From a checkpoint of a small masked image model: 64-pixel images, norm batchnorm.
Rows from block 8 of a small masked image model, named by matrix and row number. Each number is 128 + 24 x the weight over its row's rms, rounded and kept within 0 to 255. All counts start at 0. Numbers have three digits each. After the name is the row's rms in percent of the matrix's.
After each channel's rows are labels from the 100 images, of 14976, where the channel reaches its highest value: "colour at peak" is the nearest of a few named colours to the mean colour under the peak. Only what is clearly more common there than usual is listed. The data: photos of plants and fungi (iNaturalist). In brackets: how many of the 100.
# conv: pointwise conv (model.blocks.8.conv.weight, 256x128x1x1), inputs 0-127

conv.171 108:118127172146089132124177109157122151135122157121136101180118114153154177111150133136126172114149142091107120137085116113122125108139115117102120101167153118132173119144123101126118105145072157138128139112122141105160141144136160141153123150078128142087135126157078110140140148151138127130121102147096139116091148145106097077136114118125101142108224117131141116146124096152135138148123
colour at peak: green (36)

conv.18 105:103138137107126189123107108122167131126120145117146117138108201092105081159126122121103172139126136144093097137128163112130132157120157133074101134133152108091128141106132153132098148091162145132135120153123100122124156089066163107141127124100123148086161102150125113107100176116117131148104130102121102148133129103163159111154096101134123100133113118118106166107135124164124151161108
colour at peak: white (74)

conv.31 098:144078087150191125127126124105125093138140139120140111097129123124083106118107148120218118172166136117088142159156086145093091140113092141113128114145107114113126130096166118181159121110129159156130120140139140134082137134117125129135115131112125132143145142123136169150148124114102124102130156107121140147147099128103099093119106097133100110078148134108156114095102108154143113136089
colour at peak: purple (33)

conv.119 073:119121143127097146114111210144123192134131136121107131129083116121120124145135134133116127067121134123130120103154129129165118119107128106106098105160113121120119145150138126132098099094128150132121114112140180139124148146134137118115116152128134167135153161102102139153126123098109128063122116130138095121145145148181182124222141139160132094120134147146107130150102123165173117129129
colour at peak: green (62)

conv.247 091:143113155117144111180079148130148161109103155136125134177119132138094136115114172063128090155172116106152127109158116097131150134104123161129125139111151150130132103119097125131165109108119072153137116132152148167105118145168127162136123189098121125159126128074106093156174142142140127102151115146156093114100092149110137142122132100126115133112106109159102141146139119160107125118146
colour at peak: black (100)

conv.44 089:153139148106113122113119180124145120133118129107122093155116116135153110120120111155137112152118111121151169111103140123136089096172093143139135076174174084127165092122090128155119138124104112081141100122107141145115124136140089120152111127131091149136128112100164116152129128154092113137123145121128111105123126128156179107136154143112135142106165093149141132110105072155203140181141
colour at peak: yellow (51); orange (27)

conv.215 091:142126147090102096129148129101111135109182149124142091121094151111177150109106122134187144127135149115117166154110138102147101128119164128084124120128099139151112147099101138144142153136105140127117091121118099141142140144166194135153176167109119144141138106158102182165122107115146125128159142164128117129139100103090151122152106108116150105088103121137141154120131097065146133148118
colour at peak: black (78)

conv.49 104:172134129154090138118107118151187105126150127133125124131143140145150123072090144121188114057153094143119103102131104076126098137119138119105123134136146066133113120108119071138134114122159117172164118129153146137141167149164147110109172117118125154120090131164116165108120130109141092157131135127118118125130091142099106136139111121143150109087124107120127112102121121169165136152124
colour at peak: pink (57)

conv.172 096:153102139120109096089116108139170141131175125153097117138130117110136062138099151158103143111123108153132137099125163080130118123114127112124115168102095134166152133147088131107126115124137120107142109129154150162114031113138118098134127130105156141120144154119114104120163105104120117112123090111123106158109162171132094089124103149110094129137117102111133166111140089141107145175126
colour at peak: white (60)

conv.151 104:115139138109158132120127162149135116148125151130142152127109105100078161095137120173091132107152150114056154153093163141079101146108134096124125139134115111166150146123078115133122127114122148142134146092155107130172142114110183127137094116112147092139123150126134144145163141108119135142140106157070143174148136141077117104089143128094137147130100135132072133114111098164117129125126
colour at peak: brown (65); black (28)

conv.25 112:110134161133097102157145122126121183123153104140148150106163108121148112134108142149140094129121106110128091174149124152131129104138154131139118099082155150158108112105134168118118151148126084112132130136168115109123118128163061108186144156115114126185096128163092084153117140141150077134129157131135142128138124154161120159123087144133096115126166166120156158130140108122111107090143
colour at peak: white (68); pink (25)

conv.156 084:142160176135151138105104099143136124108111132186156103140121106104143108134126083137148116088172124158112125120158069086144120159149078129157139139120130140152119160136109148133141115116128134150080121132125113147109157146120099163139171110139118090119126133099136164134111098148150109109174112103122122109094134156097108190130118116130136144124160154092118125137082071162138112142140
colour at peak: brown (73); black (27)

conv.218 121:123104147143113090106141073158119109108130133123110132146100117113146132122123130168141115170171094141079126111141102136137110112176122124155110086150144093104121160126101117139097139179067121128128126148138142139142101153134096121133146110142085148126135103134083101120167119150140098096110076110126137168097131117194107124139114121123122116095163108112158143109162152087145148114133
colour at peak: pink (77)

conv.57 085:078110133137129080138105179141112150087187134124145142126198130138109123123143120118129126120069148118152141207124093131142146119153135157153132100133116099111108126145124142135132195140198145113142125121141176120128092126150117157091165141117110137133140106097134117140141186120161133115106127118128145121128118132131130150105101119160131129144106147129094099115127136149131109107145
colour at peak: white (81)

conv.106 095:158170138067133134105127128162119131061106158158120141141147135136130144154125172159086147100104136131127130151124162163133156099117138128142140129138116092141113144137095178128111079155136119123106129126103121133129093086110148100158114121154138097129112167124089114100107085170125111121131099150137157106129162134140091144163093166145142123189094105157143115140145105114145127147133
colour at peak: green (66)

conv.69 076:141180097089143121086095137094149115118124142094145135115152132132129146087127123143159154131151144091111131117112147136104138134136068156119138110113071101147130133105109120147131078099125127115130098087139126125147148107187169129113107102102132123097126126148089131162082156137132137134133156133151115133141045148122121131152125148121124179140104134097116107104137141091126087099108
colour at peak: brown (89)

conv.236 118:182138117105136112125095090137119148168136122164146131125168130138130121130145184127154124110116117124121077082125157125142139084178183136133112130159134112134111096111089120125150118118122112131111131117083102137095095120156109098128092116118152128118136148158125123134135143118116119171135132113151165120156110159077184155098071136125097173153108122149131100094136118103104162123135
colour at peak: pink (31)

conv.181 073:170133115135099108131124156147134109124133135126080118157176115126107141130114110110154138093132122114127093113138124127137132118073173174107126108135125147094090120120097128146152094097105113123155173099122115142109103138099127108094132133115134107116128128164106164142134114139126157164111153114106110149106116174099098143240099128119091098142100105149135145116140129151152153112152
colour at peak: white (64)

conv.183 089:161105097116124090111124097141180101159100143102117108103128147114121099099133095108125071059140145150112137156125107131148099141142120125094108129127164118086137106106139107093129111161130160184134151158123129097155090111124124097140146103125101123131135112137107111126182131137134150097145149143101139096177092106123126147178124160129121110128139158103149169122102112140140123093159
colour at peak: yellow (58)

conv.78 086:140107116101085135117133151117142173123178106109109149099146126130100087109172154103111159111118135168173091118122139136108139148129163148098128064143139108137130164141133139095133103126122130139146130099146110116132087099130092159120135129124125133125097087156159123141125088131136120105158100130122122165135148118176146168085090073108106107156147184134123131133173099130120130122151
colour at peak: black (36)

conv.214 089:118155130104122074131115143106151121103105119126126128125111157119123088095122091140120112160108151137143124052104132128071116095113117148167103104107141095137123122114061127163151156174115159099114114135148148134092113123162086139120123150134132152141066158147110157119116147131109132114120135114104135102169118089125144103139145097084116143129131113130125115127142105189112104135162
colour at peak: brown (60); black (31)

conv.122 093:126152132136109140095158158155108137157110128141124135132144078112097127098124130122156122167166138120142166113151086199127099127164128101148153111160141115161116139133148118135140153139075153165131135112149168127149128142111105126140166110088142136115120147115099115150104135164143180117133151110123115129114060143101138157163115143111131095129151120089141097173078104109125162102127
colour at peak: grey (78)

conv.255 094:075105081116111122118146102097143128129141081086154130069153100108156116111125141127118125110148145145130111112089106113132139167140139106143122126155123109137131128113147078141106130094109146149133120136165110143097125153114147122152145141138148136104143078163123095102080157097129104126120085118163136043175113132154138130125154107087120136128110165115147132148128182106137122126121
colour at peak: white (52); pink (25)

conv.34 104:185121154153168096097159131099174144122108146140148140138138131144082149109111119182156133159102190157124140127084113134093113115123130152125139079116119102140104145154122094130155152165111130109135109139148131121129111111150096097125094148114121101069136106134156110100153107160121123111147156114142162129131094133063107097129149143121129116150143090148134133115125167089108139142135
colour at peak: black (98)

conv.51 123:166148114124127131157163163091129110094141123116118145133159144112168114133116068116156112139112157120131140144120113133120093098122069126147127188130169136119189162126118147129138120152125134178190122125128112122188114131132109136115109143125133119153092153076144131093128130115164132155122094114128148144117131111124119138133199122148112085164114130107137151126097153121124163130104
colour at peak: pink (32)

conv.253 086:116136126098132174092114108151163136118146121141100147126117123116141071117082148122132175130148112109152100104130113127128149127133097110158140102081107099120134189116144096125138128105077130135125143140158098166095160126158138141161118158102131165132100124131106138163102145074136114124120151122111197148150144132180110117120163135143153115143110112128088152100139103180120132124141
colour at peak: white (35)

conv.103 117:124143086124163122183127121160158131138103146125096125134109134081096128072107196120127103146068119143121125117136108138140129169126097121143094084148133120122159081116118069150189112113137125090152149133131140142120113173094101142134127096120110166100096119113109117142122136120133131105166135137138119142089119167105113104130139169136115115105137102140148094122104130163111139114128
colour at peak: grey (92)

conv.102 131:125085142133128136053095138126168127172165108118150135068137124154116112104136117165088120132116172172131130117101147137144107089120126101099147138100119109174137149107149092133163117119115102102118109117100101141066141128129123126127101136125111102138090130140121114094154072136156124126104142111114148158153101143174147115159160122105077109115138106132130123090149116138126118136140
colour at peak: pink (49)

conv.37 098:109134106091157172116106097124119071166114168134157104121141099096139126151146134070128136122106117111082147137117137115119153132124113107135169129130079153165137132132100127075126113126097166134139120162116132147127154125108105115163111129176117141154138105102090151135109122141154122115130136077119127126134130149099155121127108176112093147090069116123158109103127152163110095084132
colour at peak: yellow (55)

conv.208 100:116113127150137065146121133127126130120184147111086163111148104129134072115146108138115113073158138146148077166100140100144153106127145162124135131127111096120140084157156126124138152111130088098103145153147146152144126142126130117130094123106130129119078143107106105126160187100101133103108080127148156124138141117091089121161135158108111127165117093140136140140093122163167105118124
colour at peak: white (99)

conv.38 075:141106137136161115085106100119161144128099128123116119114137146122122122112128111148213124188129112156096130113124138140143112093084106127122140145108145159145111101136094101174088179100163172131118148120125091140125177109122133113107122139109128147149169141167160150128123125123089105083117146127079157121129122159144104145083109133120122111152087149113149127102140105140118093121149
colour at peak: purple (37)

conv.90 093:150144139116126171110093084164103182129165099155141162138127110096119162101143167155139166099143122105154150128163140137136186150120131134124141127174152154115145160127119150074118089140139160142177146120140114150156125130129148142112148128134133158134162111148140121142137115126131108101139131109113156160148112201168106124135104161171157136124120147127116126125115128132168116182114
colour at peak: green (51)

conv.53 080:111135113114122156128136104147135168174177135164146130100082102149141104156147118144124151117090101140148173102135119118144188106145099112133098108118109124107145126161157134126124133106111146120136119124066139138162096147120112124114179125143153101173111110159123153111115175114135133209102117132128118112131128132109201116115141119109130154135119112121105156156133134133108132157171
colour at peak: white (45); pink (32)

conv.159 120:139119095096136160113103083108147138063118127126140123189135188125140115134161147088119144135135168145144151150112138136116142143129127201108114171123160145137102147135092147148087100150117127157108116122126177120142098139117149155124116127099099102099105133115143163100117108136139129140164153097148107142110118127131120082162110125105141134106152125107093120165128177125166122106105
colour at peak: brown (70)

conv.71 098:147133110123133155147149116140129112085136124103150148137131110082096153116140122095145175126135122116088138121145155143182121108143149108128132118147119131142133129139123133151108106136150136075199129131125114093107105116123156148110130121137178163124136119110086113142105131107090126140134156072125144099058111168148087104106087144168137140133152114123141121109191157129146114141085
colour at peak: cyan (32)

conv.35 101:135150119150130148150121137120157155084090075155143103128153172161091124104090122120120142168129132128107129115148082154137141112125129109142139197141111115153129114111086113150141115144135138166135132116157169110139085141135148151124105148134145117096130134161147129121157180149119140105072135115096190115149081125153127107172123132154114087138143168120137155128105113158128130145103
colour at peak: black (99)

conv.80 098:115115124092108132129179165108099116117143095166148134103128124142098131118142124093102102170124115184115084141100094127165180100157171138132127110130150124145073147144110126109120087125130115118100118115107116158127097133153089113127112113152123150144112120126092136126119106130100146184152142134124138062134127157166122182143110113150125097160140162142104130169135143105156147133151
colour at peak: green (85)

conv.95 114:099084152149120113115165143105161170112154129111158112077125103124139086106121114104076118087139126125181136111138093123125122111105121174101140140160118146151140130167108082139091118117133142089105092133144133126134120088103130105128115127106108112058101141144113163117087175109168115096128114121119122097121133136090109110129173111137134127131125137135112100117166143108150171139110
colour at peak: cyan (53); white (29)

conv.111 094:150140097153121130120152121177156154078100149149127147115142086119154103124098133112101105157104172108133125157132093117130112120154122148188137103104127100132112111146177152154119143146113122086186131097149124107097119131158129127138161126133134074108118144143143119127098158140125152152104117137125093154176123177124095113103122113144118110136126133137159098075100129172115087114148
colour at peak: brown (72)

conv.120 093:125138220187153106097139154105160184105107093143139135137149138173170130130142123165122087147123117116093137099094146108130130131134117167128153118131105122115139125071109100148140111107128141094166121124103126161128135103116111131139095132153161138109128137159152138173163126152154136156092149143137176121133137136144112105117128122130132138132172099139097123106157149128126177119118
colour at peak: black (100)

conv.11 123:169134139121107152159118096127128131116134097116102150166104110164147084165132106151141130110107128119135112105107136139121105155105125198122161159085151163125153145150150157145173140108117135120094126113109114125123156091142127104142122147119123112148165093121135116101191153125093097128105138106161093088132135113174096186141118122116119111094173124119174109162109118125126122140133
colour at peak: black (99)

conv.123 075:137133158118121142158117144144152080077112098101180131110115116149122130149124156139127103118129155143091125159069116135107083163125085123156095111138127143162111149124111168121112117146074171142150207115125149110086132163103129130135122152113149104109130108099127137116128115126135126084081150106118142143159140125111168125154167103129095109143136120108153164121121132108123134100100
colour at peak: pink (46)

conv.161 099:115131117147139159103122123132141132121101121145073151103155104125158156104149138113118117103168155101134125159095180146145107144115107133091146123142140150123150108096127146123127105115159158132148128099178108159148164112108086092114111160107100153122099113127097176103118150132124151129130156170129185140145151118141166168090135096128165125138122110104065114125091132172143122123155
colour at peak: black (30)

conv.48 078:140178106134125103147136146132122127140128121118113125148117121157139113127139142156244110058139120123140117125136140142122133132161113130137160148101162105106155128118142108160076159109115120123121132131155100108136124151154188121131136138124124166091095129114136153117171142149132159104153135104121102150134082113136117145125097145137139127107126132072107127115164169109159141145170
colour at peak: purple (40)

conv.60 102:134165095128125137105120123131171141110151101139131124106137099177119133085114161128123095156118191110130160130106100126125109162145144143130142109142160134156186143114158103118146147133207135115157092101129169137136170130129160111119118115108151152146076160138142135136140122088129143131115150122099137154134146143087127140126140081067133109143147140104105124127082099098122116108138
colour at peak: brown (76)

conv.160 098:126135173124195125131101134132121127133099114083168180111142094129136122109107117094145147138150192114155113130074140158122107116129101156088159177147121135110127112108114162149120163127124119155125159161108115109126148122098126130149115108123153095181125133105097156108141104114168157146137118111145113125147125129110118102105121133120128116160111154116110114162105204174112125128144
colour at peak: blue (36)

conv.30 062:150139102101122061122130136155132095144125132117125080102121177133140110123153118155116108135119133102152174161122098123114153126100105130125095131107127156107091155122147121138100131073142107124098112119103132127126086151113151126134134120129133129136215132124148140127111162135084134128098137154125080152167128121143143128111141108100162118113147065143193089129098110134153146141145
colour at peak: yellow (39); orange (34)

conv.89 100:132129129115123095110134183073097132162137131131115150152134142127124158146159163137039121098071132135124116148107165169138195147154160160130146085098140112125079121090132135115137117136109120109109133059115120142112117157139127120124110112129110129115106135151067100125142116129161129131105114152146173125153129161105120143138135126134113127141152137141120127155128123153119168135128
colour at peak: green (44)

conv.144 080:147151104108117108107109112120126116142097124241150128130166126140166130135147125108153119119123125150112135105129097139107105133116122128140170102118115158156095094125105179119154138095116177108154105136110122143135153154176129132146099115147137184117154068166140136128105130144128122181141140109141116124140132128101120151130141081115130123139131153140128123085069139130115113142144
colour at peak: brown (72)

conv.22 093:134107099108138107141113140138089178109165141132157095072143111124157160159141108118101119134128136094160123110136120098108130133102153135128093053118161115124130144079151132127183172132129164123124097125115120180071116141107138141121155128081143171133135108117100146120149093127144105117130111128130142077148125097112102117131127108105126154120122100082123096126130114131146085120105
colour at peak: brown (81)

conv.4 074:117105114105142114098132115086096079129152118124110135112116132124154098089091155136103171040156101139150095154127115126125140118145100135108097160170127152100131144083163116134093149141144171129142083150147070127148150120125135118153109100147151158108127116133130157136108149129141152109130134118108118120119134124125135118149157074134120094129167205122128135159129124117147130146143
colour at peak: grey (75)

conv.238 098:127091107094122131138140138123159145138135144103142113085119090145121122162118126124122153087151168135133097130149123131040118133125122142123159137089147134111144142138034148136167094121152135134164109115152129119157126110114120092096088103122165148144148157153115147135117121135146123097152142094098124123132114089137150104107143152103157125106149110089122142078120096117122174116134
colour at peak: brown (68)

conv.109 107:089078073133104107106138118136145144067155101104102128078133125104140110148147104129127105089140114109150100087117161094118150140094119088142117132139148111113131110127153133139098128105134168153132105155107080165137146101139117141123156128075159148083137115108113139115121139103145128089141093147146115070167120153124118126147090134098120095114155102126163141119130136145113145117167
colour at peak: white (100)

conv.200 106:104137159144110092073119144162176157109106104125165129107139134126131118149075090138122138044157128116091125128133110125159117151107113110093132120090105120161111112159135158143106126123165083088132121138083129155148106123130123098137136123129115098141145117154119130115169127135143128113121088150129125161124123105123145127146176081142139117103077155125152126124180135124159115114089
colour at peak: white (51); pink (47)

conv.92 110:132131142110130088117104133092144092137118099142124139121133135130072100144133122071131148136102118066173083151132119085125139120113116188129136116091180151142166142129130133120107145131165136166116102095125125122164113181151114099133118140140078099130120138139114106082148116133130134097129167109130163148145161132163168154116119140101127101120190124140118148132121146120158147140131
colour at peak: black (31)

conv.152 103:154157137127104192062111065159095161149122059118114114145122188143126125166138150150145126099128119120099120114157089128117105178114092117128120086122142141124116138083123094157127131140165124161102132143122142132115086151108125109162125149115131085127153142102155105110144123154120120118093132148163136113100147138150105159128141135114147134116131123125121111128122069125140151143123
colour at peak: white (29); pink (25)

conv.128 103:126107112120127108182129149138155117100126093165132148155124138167138139146098126138152099137130144124121143151137105172139155214133172120173130153147176138139136127166096121140112124096109125153148134107095172147159173157140149180159165120134149148136087103122094114146111170133142143133114115130127127124157113104106096094157115156154096156149132142120119117112116120142131117182127
colour at peak: black (96)

conv.240 074:086110114159099098093128127087074136118161125113092124072153095104102095132139135114166088120104138123093128150093150113154146183106148112113170151113149124120133133143156117170159128120138154124134154119111107141103111130126134131132104137121127120108150103113106148117117159078113085117105117140129110138140134098169102118169084087133082106143110108112108176089135146145102132110126
colour at peak: white (81)

conv.12 098:147068116118106181135166135087128134116184137118117121133119094120137090145101168144080134092155154112137103119148144136129095138143159130121146099141124041132111108165089105112105110147144149141124104128127120129128145154127133095117138156109155114162043130142133123097130127098168142137128115116116140114122116093117139136123095124131085138139134134138093142093109129137112140166099
colour at peak: cyan (51)

conv.249 090:201108116137106161173136069148114110118153132124131155161106172158149111135146146121174101100141089093150130098148139123134138118129109123102161123140155121100114142179149152123122137141113192139088125117118119141106125161140103099129107137124129146173150101161123136124090132123149150096131133133121103133119143112095061136135115138122140174133146160143148137086141099090108130119150
colour at peak: white (55)

conv.220 093:121112147153168132124168090148124170103122111128130091120122091126185143123132137122194115168108150102145141140126148114091142165140113119123119161143153172101099094133112144155106195112133104099116110181088121148098166137101150111131140098131109138103126094149141154113163126149158133160142131117139110196149146171121109124125138116130103125139154101122139135129116137143164128142106
colour at peak: purple (26)

conv.3 096:122102151166131168122151132171153136146101135139103150132135096106142124128088146086119121101133136122104126083140140096106140127115144104152170119105131158184099121109113128119168130123054123104159150132155068166100094158140126078124127185101155148123160129124112137109140132136150143103099095097079096139149157133136117118131132142148112149135126126159128124125116108143084163129121
colour at peak: pink (27)

conv.127 100:165117112137120124141153143114130099133140134127124146166136195154084135134158104133111118118131109126140133128126048108123121093169081113114116090111121084088115116125133122107112135087118160127081106130111140125079121180171129100086132131129123144077129122124146129136112136128114119117095134126141140165145161142118134107150185092121096119114109128144132131163077106103124128097168
colour at peak: yellow (36); white (26)

conv.179 109:087107128169145134164155145123124126130124061116139127183107089086126114120154150109119098138134134134108130139129143108127092175150104129106113157201179169112129110124118117149097140149091126148124130134125105118164140099139135138110160119116121129141128118134136077185117132134149112111128125158167123093128100129157092133139131121092128108160118090145183126111168122120139141176125
colour at peak: black (100)

conv.173 099:117127111131157105093108109142127139166125142093109112104115142085166152123179183105137140095119124084126158106099124158141101135156135104151145143104077125160118094083142107118124129139076141117106115139140126149108118133115088140142186081132100146124124138132122110153148146142157126171140115143195129096149117140156141157113124140150136172146140173139098114143090145142134140101109
colour at peak: grey (83)

conv.204 101:138132171166124135137170119115154104133126147123122091118098123126089148114127185127130199138148162131108145105129134178165129158103105158097141134132141124096129126129093145146174092148152142143119130121138127110122117158123145097150134099146112181101166133130140144169126133161149109132127138120096130115179163099161141163127123145163141122160158144133108138151095113199119143139097
colour at peak: brown (72)

conv.252 098:111114116141133140132140121126123126087138169144143125112116108179129147153172116131127122140135107123103152110098132100137130136133158155121112113122162083125103137112162149131180136097109121139170135123154146166124136134146135160116111077152176115140147126188122159121138143106152192136165130193152091150133158121089072115093160126155153114100132149142083108122104119148140136130148
colour at peak: black (77)