Rows from block 5 of a small masked image model, named by matrix and row number. Each number is 50 + 10 x the weight over its row's rms, rounded and kept within 0 to 99. All counts start at 0. After the name is the row's rms in percent of the matrix's.
After each channel's rows are labels from the 100 images, of 14976, where the channel reaches its highest value: "colour at peak" is the nearest of a few named colours to the mean colour under the peak. Only what is clearly more common there than usual is listed. The data: photos of plants and fungi (iNaturalist). In brackets: how many of the 100, against the usual share in percent.
# conv: pointwise conv (model.blocks.5.conv.weight, 128x128x1x1), inputs 0-127

conv.1 102:40 50 51 51 41 59 41 46 54 63 63 48 41 49 55 51 51 43 61 69 57 51 51 30 52 49 54 35 36 52 61 38 33 59 37 43 62 52 35 44 39 50 45 43 52 55 37 36 41 65 57 52 31 52 52 44 38 56 47 34 55 51 50 63 53 50 33 46 55 56 41 41 51 51 52 44 63 42 54 42 53 58 45 50 51 40 49 44 44 61 76 49 39 45 67 56 53 59 54 35 52 43 59 38 60 50 47 55 65 53 88 60 52 37 34 48 39 41 35 70 46 51 47 42 63 75 49 66
colour at peak: black (71 vs 5.1)

conv.71 094:52 45 55 40 63 41 59 59 44 51 45 49 55 59 52 42 39 57 55 45 59 59 57 60 55 62 39 37 45 53 55 56 61 49 52 54 30 47 59 37 50 62 35 42 51 40 56 53 50 42 60 63 48 47 51 48 43 78 73 52 57 34 44 65 48 54 61 48 55 58 60 57 68 46 61 37 56 66 38 52 45 48 55 62 37 72 66 35 56 63 47 48 56 34 54 63 46 49 45 50 26 67 69 55 44 54 54 46 49 51 45 32 66 45 61 49 37 40 57 48 40 52 40 62 42 51 22 40
colour at peak: white (69 vs 1.3)

conv.35 123:52 47 48 49 46 47 38 58 53 44 44 64 60 44 49 50 71 37 49 85 55 33 55 62 49 56 39 37 40 54 53 43 50 41 47 44 52 62 47 54 50 62 55 42 60 51 53 48 46 46 68 58 62 63 42 53 53 56 53 51 59 49 70 52 55 53 71 72 48 39 45 42 73 28 48 46 38 63 43 54 47 49 63 62 51 47 51 43 41 45 52 47 66 25 53 46 59 52 56 45 56 66 38 70 54 59 44 31 47 40 45 41 37 56 58 44 46 49 58 61 42 46 49 47 70 33 38 63
colour at peak: pink (46 vs 5)

conv.79 090:44 63 69 68 62 54 59 61 50 47 40 41 48 54 46 44 41 26 34 46 70 45 53 61 62 63 46 57 44 56 49 58 55 50 46 42 35 65 36 49 76 42 48 64 61 42 58 50 53 50 55 53 46 44 41 45 53 39 59 44 66 38 45 65 37 66 33 57 57 44 35 49 58 64 50 60 64 35 41 54 55 57 63 37 38 41 69 65 47 67 58 66 55 59 40 48 47 50 51 42 71 51 46 45 53 49 50 52 54 60 31 47 38 49 50 50 50 55 49 46 47 40 37 46 35 32 47 38
colour at peak: brown (72 vs 35.1)

conv.61 083:44 52 47 51 45 52 69 70 44 53 41 38 63 51 62 30 50 48 54 56 44 48 40 49 73 57 78 46 41 74 41 67 40 35 56 53 54 43 80 57 33 49 48 36 55 51 55 43 48 56 44 49 35 60 49 38 43 38 60 55 52 42 71 29 54 36 53 56 49 40 64 67 45 45 44 31 52 50 43 47 50 46 51 49 29 66 55 51 43 46 47 56 34 58 43 51 47 48 46 49 42 43 52 83 40 45 52 57 49 40 44 55 54 50 53 45 50 54 55 44 59 59 60 50 45 50 53 54
colour at peak: white (85 vs 1.3)

conv.19 091:61 22 57 40 56 37 46 46 51 44 44 43 62 57 57 75 57 56 48 43 46 50 34 48 61 53 52 52 51 52 49 45 51 47 48 50 38 51 44 65 50 48 52 64 44 39 47 57 35 48 60 44 58 46 37 45 41 70 49 23 50 57 21 51 46 55 42 64 46 56 51 58 30 53 67 43 56 36 36 64 40 47 49 39 52 55 41 41 65 45 47 47 53 56 48 56 66 47 47 51 56 64 52 26 54 47 54 50 64 48 60 48 36 47 63 50 34 48 60 50 61 41 31 75 69 44 49 58
colour at peak: grey (74 vs 45.3)

conv.21 120:50 49 32 47 50 45 52 39 66 70 55 42 52 44 56 45 60 49 47 61 46 44 44 62 45 45 41 35 59 49 51 40 36 52 48 41 46 57 39 50 45 44 45 52 49 57 58 49 55 50 64 47 52 54 56 39 39 42 63 37 80 37 52 71 50 57 52 22 47 23 51 54 52 54 56 50 42 52 48 41 47 36 43 44 31 52 51 49 42 39 53 79 38 52 54 54 57 50 51 53 40 32 45 55 51 54 58 42 34 58 64 45 60 18 72 44 45 64 38 46 49 54 49 50 48 68 56 49
colour at peak: black (36 vs 5.1)

conv.63 094:63 37 73 43 52 51 36 62 58 56 66 45 60 46 45 31 38 51 72 45 69 46 52 41 44 60 42 56 39 46 24 54 66 47 54 43 37 46 55 58 46 41 39 50 60 53 45 68 47 52 67 60 41 45 46 55 55 40 39 22 43 37 59 61 49 39 53 52 38 57 44 52 51 55 44 44 54 37 49 57 49 54 70 63 56 51 36 39 45 47 45 36 32 49 60 61 50 44 54 45 59 71 49 53 38 29 44 30 47 57 56 47 54 41 49 55 51 62 57 57 65 52 47 37 54 49 38 43
colour at peak: white (51 vs 1.3); pink (28 vs 5)

conv.124 099:77 38 56 64 60 65 42 45 41 60 52 41 60 41 33 61 49 51 40 59 51 58 43 43 38 57 70 38 38 50 46 62 64 56 52 70 39 35 45 60 51 64 59 77 36 35 58 50 57 45 56 58 44 63 49 60 45 60 41 53 50 49 54 59 32 62 55 29 59 38 43 63 59 44 45 49 51 49 59 55 38 56 43 62 63 57 53 46 42 29 55 63 44 44 51 48 47 54 32 55 47 52 48 47 40 30 58 39 47 45 42 38 48 53 47 33 46 54 56 57 53 49 67 46 40 55 66 37
colour at peak: black (98 vs 5.1)

conv.49 093:52 43 23 49 61 54 58 57 56 48 58 42 34 45 40 30 63 48 48 14 59 44 47 52 59 67 48 47 34 43 42 37 60 51 55 55 45 44 48 69 49 49 64 67 57 43 33 58 59 45 50 58 53 50 35 51 49 46 43 48 38 42 57 56 49 55 55 51 65 37 47 52 43 47 57 53 37 54 36 59 73 48 54 69 49 62 48 41 51 49 61 41 53 47 52 53 55 49 77 39 54 60 55 50 59 44 53 53 44 25 48 56 43 55 51 48 49 51 66 55 42 67 37 76 41 45 52 58
colour at peak: green (31 vs 6.5)

conv.33 120:44 40 62 55 69 46 45 34 43 44 43 30 44 61 46 32 44 30 59 43 48 53 42 59 40 52 54 41 50 61 48 54 44 45 39 62 49 57 49 75 54 43 61 41 54 37 30 42 49 52 42 61 39 49 48 41 62 31 34 65 41 66 52 40 49 47 42 48 46 37 45 48 64 45 61 53 51 38 49 52 67 43 58 52 39 56 46 52 61 75 54 57 37 63 70 61 52 49 62 42 44 61 55 70 46 43 62 44 44 40 38 52 43 58 56 66 55 53 53 45 47 67 53 48 23 44 60 48
colour at peak: white (39 vs 1.3); pink (26 vs 5)

conv.64 083:44 61 64 62 46 42 42 58 63 44 42 65 53 65 34 57 54 32 51 44 36 55 56 48 61 56 45 62 55 57 57 56 53 50 52 47 48 37 64 43 44 48 43 52 51 42 47 45 53 35 45 38 59 48 45 44 45 61 41 54 62 61 57 48 40 45 59 54 44 39 38 32 51 50 55 35 25 53 34 32 52 48 99 50 54 52 56 68 44 54 50 60 37 43 67 55 38 58 63 49 46 48 53 69 45 53 61 44 50 58 54 44 74 43 52 56 60 52 46 64 39 55 45 51 38 55 58 49
colour at peak: white (92 vs 1.3)

conv.15 096:48 54 50 76 33 50 54 67 46 50 61 37 62 51 59 47 42 52 54 40 45 56 52 49 47 75 38 44 44 46 53 50 63 55 34 69 55 53 45 45 63 48 48 57 57 32 58 59 48 64 55 49 56 48 68 36 76 42 44 53 55 62 49 48 49 43 54 56 54 44 44 52 29 70 45 54 65 45 49 52 69 33 62 41 43 41 50 45 42 57 38 55 28 55 59 67 48 78 37 42 45 45 48 45 54 40 47 66 57 47 44 45 41 44 47 51 57 36 53 58 51 33 59 68 51 44 54 59
colour at peak: black (73 vs 5.1)

conv.18 094:68 45 47 45 45 39 51 46 43 49 54 53 49 68 42 43 55 52 56 57 69 52 55 43 40 54 41 69 36 54 51 51 46 64 53 67 50 48 52 43 55 63 33 57 48 42 40 30 51 59 35 39 54 57 47 48 55 58 46 52 62 49 38 52 57 62 52 47 35 56 32 46 59 64 61 42 45 50 48 48 50 32 54 51 26 64 45 54 38 43 62 34 46 59 31 61 47 57 52 51 66 50 44 51 50 59 60 61 59 33 47 48 50 68 43 52 49 43 53 79 34 47 62 45 56 48 45 88
colour at peak: black (64 vs 5.1)

conv.65 113:57 55 71 55 43 47 62 49 45 52 58 49 52 65 39 55 44 39 36 37 42 62 54 49 45 57 53 40 45 40 38 42 58 64 27 46 62 59 48 34 40 42 66 50 64 48 49 50 44 48 50 59 60 42 55 49 40 47 48 60 32 40 65 55 43 52 44 23 51 45 41 53 43 39 57 47 53 39 46 59 65 51 41 54 49 40 67 47 45 52 46 57 67 60 51 36 39 51 86 63 56 31 45 36 54 53 53 27 54 48 51 49 38 70 64 62 55 60 41 62 49 47 41 46 54 44 36 39
colour at peak: grey (74 vs 45.3)

conv.120 090:56 57 57 38 52 62 59 41 48 53 53 48 47 46 46 50 33 40 46 44 55 50 45 56 58 49 31 37 49 49 71 57 53 48 51 43 53 50 51 43 47 52 58 60 52 46 38 99 42 68 49 54 57 55 49 48 54 62 58 48 55 57 47 67 44 39 46 33 55 53 49 57 58 60 36 48 42 48 46 32 44 53 39 62 51 42 48 58 44 62 56 54 62 60 53 51 47 53 52 44 53 49 48 71 52 52 40 62 50 46 51 37 60 40 44 60 59 57 50 50 42 42 53 53 38 40 51 44
colour at peak: white (80 vs 1.3)